Weights of a small self-supervised image encoder: num experts 16, 5700 steps.
Rows from block 5 of a small self-supervised image encoder, named by matrix and row number. Rows with one number within an expert belong to one neuron, the router's apart. Each number is 200 + 30 x the weight over its row's rms, rounded and kept within 0 to 999. All counts start at 0.
Before each expert's rows are labels from the 100 images, of 14848, where the router gives the expert most weight on average: "place" is the part of the image that holds the peak. Only what is clearly more common there than usual is listed. The data: aerial photos of the United States (SatlasPretrain). In brackets: how many of the 100.
# router: slot weights (model.blocks.5.mlp.router.weight, 16x256, trained with AdamW), inputs 0-127
# gate: expert gate (model.blocks.5.mlp.gate, 16x64x256), inputs 0-127
# up: expert up (model.blocks.5.mlp.up, 16x64x256), inputs 0-127
# down: expert down (model.blocks.5.mlp.down, 16x256x64, transposed), outputs 0-127

# expert 9
place: bottom centre (38)
router.9,207,241,222,205,222,179,199,180,198,210,209,177,208,266,199,200,236,213,226,221,207,158,166,223,217,196,162,206,217,164,162,208,148,190,182,195,207,165,189,217,236,217,212,185,171,166,225,159,145,190,233,275,199,246,236,235,120,180,227,244,195,194,218,219,203,217,206,202,228,177,167,144,256,206,186,208,159,204,233,237,199,261,205,193,195,173,169,202,136,178,178,171,214,238,193,180,157,212,193,201,181,187,249,182,221,213,192,228,221,200,189,142,201,229,175,235,182,175,209,179,256,186,206,177,136,183,243,254
gate.0,230,178,227,195,176,199,234,196,187,203,162,171,206,177,142,161,196,159,217,237,203,208,250,150,224,195,176,212,220,225,239,166,194,175,258,222,172,169,211,192,193,193,202,117,266,199,235,215,165,156,193,176,192,180,148,240,182,208,214,227,218,200,180,155,210,249,207,236,176,156,141,217,198,213,195,193,216,173,202,197,291,143,192,190,181,189,163,185,210,172,201,195,176,210,161,194,253,223,165,226,205,197,243,196,204,213,141,184,197,198,237,206,189,151,195,233,231,222,175,199,163,138,150,179,254,176,211,218
up.0,214,198,234,156,246,207,177,253,200,153,190,233,212,147,207,185,165,142,171,271,199,242,139,202,209,224,184,170,169,195,176,175,197,239,222,221,225,121,165,267,142,195,211,170,203,148,210,228,158,191,164,212,217,171,193,198,212,166,221,190,226,195,233,223,185,219,177,168,247,144,192,213,166,131,182,164,198,220,222,219,156,142,183,239,209,152,190,245,206,192,189,194,226,223,161,233,234,201,220,217,224,218,241,226,217,234,206,182,195,196,175,185,231,221,198,174,184,212,180,186,195,196,221,210,221,162,151,155
down.0,200,167,230,224,193,217,195,251,230,238,154,209,235,173,149,185,217,216,232,200,131,221,226,169,197,224,194,216,162,195,147,245,163,185,201,186,183,207,170,190,163,265,224,209,204,207,278,276,219,245,201,211,252,157,212,181,198,186,205,187,196,134,205,245,228,150,206,172,205,183,174,218,219,189,212,206,167,186,265,188,215,237,220,177,205,212,206,196,158,215,193,160,183,200,188,161,193,186,230,160,165,165,143,219,184,215,173,251,189,207,170,154,190,177,196,225,209,236,177,146,160,229,169,189,183,212,189,210
gate.1,195,162,208,231,207,236,180,227,212,195,152,233,200,149,204,224,190,174,116,174,204,197,228,212,161,263,203,243,177,185,144,242,175,181,194,211,189,208,189,154,141,171,160,210,189,167,159,222,234,119,157,199,205,271,203,182,194,148,237,177,252,174,195,199,196,134,209,202,169,226,229,224,192,178,183,155,220,194,204,241,233,177,196,205,236,207,211,216,175,219,208,264,193,212,213,191,232,169,195,171,242,176,234,232,177,177,202,175,198,138,168,224,234,207,244,181,178,181,206,200,181,164,192,199,246,199,125,153
up.1,251,224,207,166,195,170,255,197,193,256,206,182,203,223,203,187,218,229,172,173,272,233,211,204,181,172,193,246,174,209,199,254,118,198,214,208,218,213,188,179,189,158,210,223,223,174,209,165,227,184,249,214,243,159,157,193,160,209,158,246,199,226,183,210,211,221,219,231,166,151,228,227,190,207,203,233,195,208,185,250,242,182,182,228,231,202,194,205,235,202,197,224,159,239,180,159,225,225,148,193,223,160,147,242,220,141,169,168,222,171,198,180,231,172,194,238,146,175,191,150,192,221,208,171,193,188,182,182
down.1,218,180,261,192,207,209,184,228,164,201,220,147,189,214,248,214,205,236,242,197,226,209,109,190,194,188,182,157,204,157,174,187,220,182,226,205,210,213,161,240,231,207,175,195,192,161,254,233,231,156,192,215,243,178,198,271,207,188,258,162,200,222,171,208,231,211,228,158,164,214,201,165,194,224,203,181,178,191,198,226,171,247,166,233,224,181,185,206,212,141,248,150,154,169,179,227,230,168,205,223,189,207,159,188,212,210,210,187,170,155,213,165,166,193,186,179,226,200,159,206,164,198,197,194,255,197,256,135
gate.2,191,283,234,273,257,238,190,209,172,220,225,283,148,240,195,248,232,216,151,200,214,224,159,212,234,229,202,175,237,214,177,172,196,205,218,175,233,277,206,202,200,166,206,181,230,192,195,179,196,186,195,240,178,195,248,188,159,224,218,144,161,277,239,155,203,206,243,208,199,196,198,185,201,198,233,233,205,253,199,152,195,184,175,232,168,219,231,191,156,200,206,229,145,209,219,140,166,189,181,200,199,209,212,173,240,210,226,224,153,152,189,174,240,163,188,205,214,211,269,197,235,223,165,161,170,213,194,171
up.2,173,150,266,213,218,185,234,218,231,199,162,175,205,153,177,232,181,190,265,205,197,191,245,223,191,118,253,254,263,218,180,246,205,221,165,175,168,180,216,230,132,171,179,145,201,199,170,207,214,218,138,121,166,198,115,223,207,164,183,214,252,252,185,188,195,226,206,224,187,210,185,172,185,216,222,223,238,219,206,164,216,186,119,189,198,206,279,242,206,203,239,180,218,268,184,214,229,215,186,144,170,253,197,177,215,212,246,170,204,138,253,198,172,194,186,186,226,172,187,202,163,171,186,168,182,212,186,170
down.2,244,199,182,204,172,141,154,165,199,198,210,204,165,233,188,222,191,180,210,189,181,209,172,165,218,151,223,176,208,179,227,186,228,220,188,186,191,175,103,185,229,154,241,158,180,216,230,175,162,193,195,191,190,173,231,207,204,272,196,197,154,208,233,232,222,193,167,151,205,202,254,165,126,208,230,221,207,201,189,190,250,228,222,224,227,168,196,164,198,177,183,186,146,246,231,158,219,195,172,189,169,185,264,226,222,209,249,148,260,224,187,252,243,225,170,200,215,209,193,249,183,201,184,198,157,172,116,182
gate.3,220,210,220,193,191,151,201,243,169,200,219,227,185,198,168,197,165,210,192,271,215,252,220,219,163,216,174,165,173,186,221,189,142,178,226,235,247,231,221,202,139,203,207,166,166,218,218,234,225,209,145,209,173,219,217,224,190,205,192,213,219,213,185,128,199,186,181,213,167,180,150,240,231,230,181,196,208,224,242,176,171,224,200,165,184,199,228,235,186,212,167,147,181,209,149,224,142,194,180,198,253,229,235,139,231,222,247,157,190,237,205,205,229,220,208,219,182,211,168,131,257,135,159,214,190,252,219,220
up.3,145,244,185,208,199,197,159,238,240,185,136,202,179,256,228,171,207,126,226,267,251,178,193,205,233,182,200,207,204,192,210,161,231,177,209,176,205,206,239,173,197,170,204,179,216,199,175,233,147,205,187,279,186,222,233,209,170,150,131,178,169,202,214,188,212,192,175,196,206,161,198,197,220,198,199,231,220,219,168,185,220,189,207,210,216,165,197,269,157,255,193,213,209,107,214,238,210,241,190,213,232,119,191,209,128,238,201,178,238,167,214,177,184,226,187,202,215,174,207,187,206,253,191,156,141,175,207,158
down.3,139,188,198,225,244,189,177,203,210,205,201,193,201,209,209,203,166,168,202,195,174,213,195,226,157,185,235,190,155,196,176,198,193,173,189,238,222,248,174,245,228,209,194,237,214,177,217,174,292,188,241,165,217,229,174,165,250,206,199,189,176,205,204,199,165,175,205,184,162,236,169,223,238,177,254,196,233,215,225,195,147,244,228,167,210,158,185,171,191,159,203,260,169,145,203,243,184,180,222,216,207,203,201,216,226,177,174,230,197,198,181,199,205,260,207,182,231,175,235,207,202,161,248,217,229,156,194,254
gate.4,178,188,187,144,202,215,305,228,177,190,241,219,189,191,235,222,234,266,232,198,185,211,207,189,198,216,212,189,202,256,225,205,221,172,190,212,191,187,185,185,167,247,225,177,188,171,143,207,205,157,251,179,165,212,146,132,256,192,190,190,198,184,162,181,174,178,174,233,193,165,208,218,191,230,187,178,165,211,212,227,260,188,226,226,192,155,234,267,254,241,212,203,202,180,150,202,185,217,212,204,204,210,212,168,205,221,214,244,209,209,239,156,258,217,208,202,181,263,204,262,176,183,238,165,214,205,216,231
up.4,190,252,190,194,233,203,172,220,144,231,202,179,228,201,217,170,212,211,265,179,181,192,126,213,204,191,256,219,198,190,198,214,155,271,224,210,178,180,236,172,208,203,180,203,189,164,157,259,190,205,160,219,189,146,210,186,201,207,204,121,170,223,218,193,215,232,206,235,260,165,186,141,228,222,201,180,190,222,199,156,139,218,191,171,222,185,246,164,246,243,174,260,255,197,245,182,209,204,202,207,145,223,132,191,214,226,179,207,197,163,169,179,171,197,180,219,190,213,197,199,218,213,208,217,167,182,172,192
down.4,202,199,191,132,179,239,209,163,211,190,168,197,248,233,126,170,230,159,217,202,190,230,199,215,177,181,170,196,226,191,180,176,255,184,220,186,182,252,217,159,172,234,192,209,170,163,249,210,210,255,200,206,278,194,235,203,182,190,188,174,219,210,159,223,215,193,253,192,206,136,152,169,236,226,213,214,233,196,195,123,223,233,238,209,172,195,168,199,182,232,210,191,211,195,175,198,188,242,214,192,202,203,205,236,211,228,194,200,167,164,229,273,169,246,191,162,228,217,195,233,255,182,174,180,179,217,239,172

# expert 8
place: top left (58)
router.8,228,172,225,228,163,192,208,185,171,193,214,156,189,194,188,204,211,202,188,201,202,205,157,180,249,208,237,190,221,201,208,195,131,216,189,248,221,240,226,216,238,174,228,199,225,198,172,196,196,172,188,243,246,186,193,218,193,200,182,156,216,217,181,256,253,208,192,162,195,180,200,190,260,247,222,212,189,203,186,199,186,192,204,178,179,183,141,193,183,167,254,217,208,252,213,182,220,210,220,195,199,136,241,183,206,168,217,234,211,204,177,172,144,115,182,159,171,229,165,201,173,224,142,256,163,190,209,222
gate.0,206,207,154,212,164,168,235,198,182,251,212,155,158,165,204,176,215,224,157,243,174,169,155,213,199,146,171,175,241,174,172,181,171,178,205,159,157,176,196,202,210,205,178,201,159,217,204,228,159,175,201,210,164,197,221,172,207,198,209,154,213,156,225,225,207,176,208,215,211,254,203,196,194,190,162,222,172,187,201,225,212,217,162,189,232,207,162,185,151,255,263,206,256,201,192,226,217,162,176,206,194,224,214,180,198,203,206,172,169,216,246,217,219,251,212,165,194,112,196,182,193,164,207,240,206,216,141,177
up.0,168,249,217,156,197,210,246,181,198,227,192,204,172,178,191,172,229,158,186,285,194,195,192,167,168,230,148,232,158,244,218,233,182,221,188,216,194,191,221,197,215,213,169,201,180,177,193,187,168,243,237,216,186,198,203,193,205,219,227,182,190,233,195,187,174,258,223,225,223,226,204,187,229,176,204,262,186,169,204,180,213,191,247,183,281,168,245,205,179,253,236,174,232,241,220,226,136,169,227,183,228,182,196,206,152,226,187,224,215,171,200,220,249,203,173,134,230,190,228,231,209,237,232,209,166,176,161,256
down.0,241,201,209,221,214,178,171,196,191,183,284,216,189,155,182,228,252,229,166,253,213,175,221,167,151,161,173,222,159,185,218,181,225,231,176,206,218,194,204,231,208,145,200,247,166,251,192,194,231,214,203,174,200,165,153,166,184,145,192,187,186,214,188,228,216,179,180,197,183,172,212,179,239,208,256,227,209,283,191,280,192,239,200,167,199,213,186,222,221,211,204,151,166,167,211,162,161,261,213,212,189,159,200,230,228,193,242,203,140,190,133,197,179,229,210,242,150,196,251,250,170,224,209,205,269,154,206,227
gate.1,203,207,215,201,256,245,182,224,210,238,210,218,218,188,215,189,182,204,196,207,169,195,214,229,164,194,154,184,243,119,170,230,198,164,219,197,225,228,200,219,200,190,245,234,228,148,238,195,172,217,186,149,228,229,229,180,235,181,205,192,297,177,225,201,178,156,181,122,218,208,170,251,195,245,244,194,212,190,216,199,204,155,199,155,190,174,214,179,209,206,190,239,178,216,159,169,158,169,162,222,187,213,195,154,202,198,215,198,227,175,227,215,250,198,158,207,231,227,167,238,202,204,274,209,245,182,146,156
up.1,215,178,156,227,215,229,196,215,236,164,149,212,232,166,235,197,198,219,187,191,243,172,242,224,192,179,245,234,197,153,184,161,139,195,253,188,191,206,212,199,206,230,202,274,227,185,145,185,142,231,210,174,191,151,203,167,217,185,221,204,248,213,204,247,216,184,206,234,179,216,176,225,136,194,142,279,186,187,186,183,187,224,216,133,153,170,221,212,203,160,173,207,205,189,204,221,210,168,176,179,168,217,208,209,256,265,214,217,202,173,166,216,180,203,193,225,188,248,198,253,230,236,196,220,229,252,195,197
down.1,238,219,141,203,151,235,228,203,240,232,212,189,249,207,264,212,233,192,230,140,225,159,208,167,218,214,210,228,185,191,231,153,211,225,202,174,181,218,208,176,199,205,214,165,179,240,177,206,166,167,206,181,224,211,216,194,237,183,239,132,180,222,200,161,220,235,241,188,230,165,214,183,183,186,186,171,226,234,155,219,210,188,201,245,210,178,146,240,230,202,199,164,165,170,177,198,132,169,177,210,194,169,206,217,191,146,214,213,145,213,219,225,174,127,183,185,208,153,228,230,152,235,206,250,164,145,178,184
gate.2,178,219,174,170,169,198,215,196,128,226,195,188,217,233,181,214,155,190,197,185,158,220,171,190,252,177,186,167,145,170,158,193,194,243,172,214,196,211,229,215,227,223,182,198,183,198,201,203,170,240,201,234,202,192,184,140,233,252,234,206,221,191,216,203,221,138,251,215,221,213,206,199,193,169,199,200,180,262,169,162,214,129,254,151,191,204,189,206,214,142,198,194,234,236,159,185,193,203,216,196,190,202,246,230,259,186,188,188,226,180,275,190,213,213,200,237,164,147,230,199,178,204,166,235,218,201,224,170
up.2,213,231,270,182,191,164,215,222,236,133,136,179,174,247,206,219,237,197,248,231,203,213,227,167,197,194,196,190,201,208,213,238,212,216,215,220,190,188,207,219,236,214,175,216,202,227,231,239,210,250,95,150,196,210,215,209,146,186,216,210,218,219,207,212,246,178,204,199,167,223,155,183,207,199,250,238,212,197,140,213,173,257,197,176,238,184,198,213,167,230,282,153,214,220,229,190,248,220,189,154,207,199,203,273,214,194,200,186,181,217,188,165,228,240,196,222,158,178,174,172,153,177,229,225,220,205,204,179
down.2,183,177,238,199,204,206,230,199,183,220,222,207,215,221,183,228,188,217,183,158,179,163,227,174,254,175,246,212,141,143,198,222,190,166,231,205,205,202,254,211,197,230,169,196,166,236,192,189,218,195,257,239,197,237,182,192,150,210,222,162,181,199,223,191,200,203,245,154,226,137,241,185,215,200,163,231,227,249,190,245,162,178,160,201,206,127,179,207,189,198,166,174,204,223,218,161,228,216,204,133,219,183,191,155,198,215,218,224,184,217,241,153,165,214,158,158,182,178,138,221,218,193,212,217,215,163,245,202
gate.3,196,171,227,221,266,244,218,202,187,212,201,212,217,164,218,137,223,214,198,173,255,223,144,201,236,190,172,194,197,201,238,202,231,192,207,159,191,223,176,236,185,196,234,201,184,217,241,250,150,213,226,148,181,212,263,191,224,238,202,218,220,249,181,211,183,201,196,170,166,152,186,181,168,191,213,207,207,178,201,227,180,186,163,220,250,211,189,157,214,165,219,168,165,214,171,154,199,128,192,235,148,141,250,214,185,168,210,203,248,181,163,185,238,206,166,199,166,167,243,224,186,207,179,199,227,184,194,254
up.3,201,218,156,217,186,203,203,199,221,217,192,198,176,169,183,213,203,210,159,195,191,244,186,221,208,170,208,212,162,151,196,231,177,195,196,189,198,227,220,247,214,208,170,237,260,199,243,223,173,217,173,200,225,157,214,204,188,242,222,203,196,220,182,218,207,215,173,220,177,185,191,201,213,196,177,213,171,152,154,168,156,188,190,248,123,230,222,173,212,203,206,191,162,137,243,181,162,201,207,188,226,244,201,176,181,208,150,118,155,192,205,169,189,244,149,182,145,164,246,235,153,192,233,151,249,165,205,253
down.3,235,185,167,149,178,230,173,200,190,197,182,160,171,229,209,251,198,232,189,189,151,195,221,205,173,211,180,247,197,218,253,150,182,164,201,208,226,220,210,214,276,220,220,182,237,238,191,165,237,191,174,205,208,185,194,198,222,221,240,193,203,209,263,188,233,257,138,186,228,239,181,209,180,176,175,228,200,208,206,202,223,226,208,189,215,169,189,172,146,215,223,204,202,221,223,232,215,219,215,184,170,277,214,233,166,218,139,164,208,218,210,227,184,239,243,185,220,192,175,204,185,128,177,253,219,159,191,258
gate.4,221,189,200,217,203,240,166,197,191,198,244,195,127,181,201,204,188,227,207,211,208,207,207,174,136,160,178,222,237,199,229,189,192,220,242,238,236,201,227,158,213,168,225,233,171,197,260,173,196,174,153,153,236,208,226,175,279,157,194,160,205,204,234,201,229,232,221,210,236,148,246,218,193,191,201,191,229,203,217,226,183,214,220,187,189,186,164,196,183,149,116,146,193,158,137,199,222,142,189,176,212,181,236,218,160,239,240,206,197,178,222,243,173,216,193,192,199,216,267,148,184,170,214,165,257,187,154,173
up.4,212,172,252,187,269,172,188,146,177,205,205,199,177,144,212,232,231,202,218,235,272,209,235,165,216,225,185,189,220,140,138,210,158,190,215,234,156,275,213,186,198,224,212,163,229,180,221,210,175,175,175,168,219,193,222,219,145,237,204,212,167,198,222,186,165,248,205,262,207,198,151,211,216,204,157,211,202,177,193,210,228,198,194,188,214,195,232,198,210,164,149,156,217,158,194,229,194,211,187,228,148,191,207,151,215,132,185,152,199,238,234,248,204,205,204,157,187,185,229,197,244,192,175,242,241,251,215,165
down.4,194,160,183,206,218,191,203,229,233,206,238,204,132,178,243,154,146,257,149,178,173,175,229,239,218,174,176,233,201,143,164,248,185,234,216,200,187,184,212,223,231,232,189,239,192,209,183,204,161,202,179,255,178,201,227,160,265,159,229,248,171,226,219,197,155,175,219,187,218,142,215,182,198,221,222,168,257,203,204,217,191,231,222,195,270,252,221,249,193,209,210,211,241,208,158,182,190,218,238,170,195,199,204,262,211,143,176,120,213,200,227,180,208,166,173,212,213,194,165,167,209,204,217,220,208,176,219,240

# expert 14
place: centre (93)
router.14,207,195,217,236,204,190,197,206,184,176,196,207,263,221,193,247,179,141,213,159,233,208,183,228,214,169,163,232,210,199,218,199,176,198,222,187,219,213,234,187,133,232,189,129,262,243,213,146,216,194,228,149,195,179,201,181,189,205,191,246,226,153,214,209,201,199,186,223,211,189,213,217,223,206,200,202,188,208,174,203,171,201,231,191,196,234,214,235,165,176,215,251,184,200,187,197,183,184,185,268,228,164,166,199,185,213,188,216,174,169,258,177,230,191,125,245,236,193,203,239,203,238,195,142,233,185,235,203
gate.0,222,169,206,214,297,192,232,218,182,239,183,180,222,224,182,186,206,220,172,192,205,201,216,228,153,185,179,243,175,194,197,218,241,237,221,277,193,190,227,232,183,187,205,162,141,217,253,212,157,172,187,203,217,189,173,249,235,249,148,167,232,253,207,168,182,178,210,234,239,231,149,191,228,246,208,195,273,169,216,234,155,186,191,173,209,150,228,211,219,202,220,178,154,167,223,203,223,210,186,204,139,174,209,207,174,202,179,193,131,210,209,236,221,203,219,227,169,155,245,176,241,174,206,218,235,145,210,205
up.0,237,173,182,188,228,195,187,234,184,172,226,203,251,195,221,215,212,184,201,139,224,194,144,265,195,257,276,180,203,158,203,202,174,216,177,195,169,187,181,159,195,189,190,245,163,272,190,175,184,247,249,217,209,176,241,177,191,255,207,166,187,211,135,209,199,204,303,158,216,185,190,203,151,201,223,250,187,157,183,183,252,178,154,169,189,154,212,157,185,179,172,175,222,170,177,149,213,208,156,172,188,173,161,170,213,195,261,234,160,190,165,215,156,165,242,210,184,181,151,180,214,256,182,207,194,172,181,175
down.0,278,206,146,218,189,183,273,199,227,202,210,195,211,235,203,204,174,163,115,202,246,222,191,222,222,231,197,233,228,204,159,181,165,187,148,199,211,188,199,208,189,163,185,146,199,203,164,171,245,184,252,203,188,198,207,193,185,216,214,181,159,195,205,216,222,218,188,174,165,201,214,168,121,166,201,200,253,229,243,168,246,225,185,219,176,203,217,263,211,169,170,209,213,160,168,191,223,186,180,198,182,187,228,259,223,188,177,211,161,216,198,220,158,176,230,192,170,195,172,241,226,184,229,210,155,210,227,184
gate.1,180,252,215,208,241,220,193,158,222,181,216,265,227,205,246,181,174,195,221,205,159,174,218,207,170,188,208,221,208,187,202,221,164,224,216,242,156,155,172,213,181,150,190,208,153,199,196,250,159,170,208,223,175,219,211,191,226,231,228,228,222,148,223,229,214,201,188,180,214,198,188,197,147,232,168,225,211,137,193,101,200,179,227,159,162,199,147,200,216,219,215,221,204,199,192,156,141,210,208,154,158,250,246,141,232,163,185,216,225,184,217,249,200,222,271,161,164,222,202,189,261,194,183,196,151,147,190,185
up.1,176,202,228,218,206,238,175,175,248,203,224,187,245,195,220,226,123,270,251,176,176,200,179,212,201,189,189,226,206,167,166,162,174,183,241,188,214,202,184,184,190,179,196,217,216,223,209,200,176,226,204,182,183,211,183,223,185,228,231,215,210,203,216,205,261,208,153,131,218,171,206,180,190,176,219,192,203,191,231,211,204,175,225,148,226,158,196,195,95,210,235,191,209,205,228,176,176,191,229,173,165,258,199,170,175,224,198,209,138,200,189,201,218,221,189,205,237,129,178,190,170,211,224,155,215,216,179,240
down.1,218,170,159,212,147,225,204,224,205,228,176,178,194,215,155,232,193,176,208,207,247,218,239,191,224,182,204,230,181,194,262,181,210,191,196,208,187,237,127,199,260,180,235,179,185,179,221,176,185,236,150,228,243,199,244,165,189,186,229,201,201,209,222,181,238,238,190,207,135,219,196,175,209,167,199,173,240,224,237,223,169,172,193,215,202,267,211,269,241,192,228,216,226,151,188,193,237,227,280,232,184,171,179,163,179,217,193,205,125,211,179,189,195,169,187,208,165,193,251,166,215,224,166,204,209,199,267,270
gate.2,174,176,174,198,194,176,235,213,226,181,176,191,175,213,242,177,244,178,230,199,168,191,231,130,214,193,208,208,209,210,201,190,185,220,177,223,209,243,192,185,244,210,149,224,198,199,216,202,191,242,230,208,228,203,210,239,218,216,211,235,207,175,149,174,253,237,154,178,245,188,171,154,181,234,187,247,147,193,186,197,224,234,188,257,225,163,220,206,196,194,193,234,206,155,158,193,256,243,157,211,157,148,229,214,184,224,177,204,144,175,220,190,164,237,224,161,229,169,223,202,161,174,237,189,243,167,192,198
up.2,186,230,199,195,180,241,171,195,170,229,151,224,205,230,138,239,226,202,169,187,227,257,210,212,236,160,212,281,245,220,213,198,147,167,192,206,237,237,226,189,238,199,207,203,139,225,196,224,227,188,152,173,200,161,192,212,166,194,232,178,181,205,147,153,226,230,179,242,226,136,138,210,227,231,206,163,222,199,173,159,169,200,151,149,200,192,219,215,174,201,263,205,165,197,222,177,220,196,193,232,222,191,206,161,134,198,132,218,270,141,159,163,228,174,194,210,202,225,202,203,226,109,198,158,202,216,193,176
down.2,256,216,224,237,187,161,185,170,218,205,149,204,153,184,222,224,203,189,225,192,237,224,187,210,181,231,224,195,175,233,283,228,181,219,181,231,162,124,195,234,222,157,211,224,182,217,197,159,216,193,233,238,195,247,198,194,201,165,238,218,150,224,257,211,187,173,199,224,241,216,221,171,178,168,180,170,209,262,243,241,274,170,162,205,188,180,225,224,168,192,250,192,222,181,244,217,125,223,209,200,140,163,138,205,237,222,206,246,159,228,206,232,181,222,217,202,156,150,235,165,234,194,224,221,217,197,201,244
gate.3,170,175,217,195,168,189,245,178,194,175,206,231,203,179,165,155,212,238,202,200,183,175,208,197,164,169,213,204,165,184,258,208,207,149,173,218,229,177,247,161,227,230,231,212,202,206,218,259,180,246,175,223,156,199,244,190,161,203,251,242,212,199,183,177,214,195,223,213,204,177,184,204,166,179,213,130,150,213,197,190,203,180,174,172,262,173,181,219,215,219,155,180,276,210,216,188,185,211,204,196,213,257,276,219,206,218,204,247,192,212,208,231,215,217,230,173,222,191,195,197,193,207,224,141,243,232,213,231
up.3,222,183,187,224,185,191,181,205,211,161,252,212,202,215,197,206,221,184,181,200,196,211,146,211,176,233,214,229,149,218,225,195,175,185,251,217,155,192,189,208,207,204,193,274,172,195,218,157,210,187,176,231,239,177,225,204,212,200,179,235,133,198,230,227,197,193,165,227,213,229,256,188,202,152,233,182,229,222,205,197,171,194,240,135,234,202,257,139,168,210,268,193,162,203,195,214,226,197,228,192,203,173,169,214,216,235,230,171,175,252,174,219,178,175,217,202,215,199,220,249,174,221,184,161,217,216,186,190
down.3,222,207,230,172,213,166,208,206,224,175,158,199,196,211,175,178,215,231,167,211,211,201,183,189,170,201,213,220,177,181,200,258,161,211,220,168,209,154,193,201,209,162,178,194,229,226,252,154,195,173,204,270,139,239,203,156,182,138,259,212,173,242,170,262,205,193,230,196,149,167,202,199,229,214,193,199,209,168,107,187,219,215,120,138,145,175,178,209,154,177,184,208,241,154,217,202,190,154,193,189,173,175,175,161,206,201,178,206,207,203,127,216,230,212,200,236,178,246,210,225,170,228,221,222,232,190,194,173
gate.4,201,244,189,202,191,210,219,195,203,271,182,185,241,204,188,172,222,222,172,212,200,232,227,197,191,167,207,213,196,183,256,192,222,217,161,183,153,203,205,235,250,189,189,222,196,221,213,189,222,192,166,230,168,182,226,149,213,231,209,220,185,189,212,207,191,148,156,173,216,205,161,132,194,212,180,245,246,206,195,209,184,154,272,170,259,224,171,230,215,224,143,191,123,189,195,195,206,170,149,155,215,239,230,181,173,198,172,230,150,195,173,213,193,193,258,180,180,165,190,189,192,166,214,268,220,157,179,186
up.4,227,219,191,259,170,217,189,190,222,213,160,209,212,229,213,176,151,232,155,222,226,184,136,238,276,232,177,225,196,163,254,243,161,178,214,187,146,222,199,245,166,205,187,219,214,172,206,210,187,200,175,220,227,182,208,207,194,162,218,141,179,239,234,169,216,216,172,214,184,199,217,168,212,146,173,205,185,185,196,182,199,155,217,207,254,158,235,169,212,234,202,200,213,263,175,243,169,234,220,205,184,227,163,206,218,225,197,206,179,185,205,221,221,156,201,227,219,240,211,193,128,239,222,192,199,206,175,204
down.4,170,225,179,180,204,191,212,215,171,159,137,204,180,215,200,245,182,208,203,179,188,190,205,137,177,216,206,168,188,219,239,232,205,238,205,190,177,201,187,156,140,185,192,213,220,225,187,217,186,199,158,201,209,187,238,236,233,228,178,170,202,187,231,200,131,275,185,188,245,188,157,232,171,215,202,192,209,175,213,218,229,194,176,183,173,193,237,164,143,264,210,160,161,213,236,131,185,142,186,197,192,221,236,172,202,220,196,178,199,200,241,220,168,185,264,249,197,237,241,202,231,182,240,193,250,177,205,158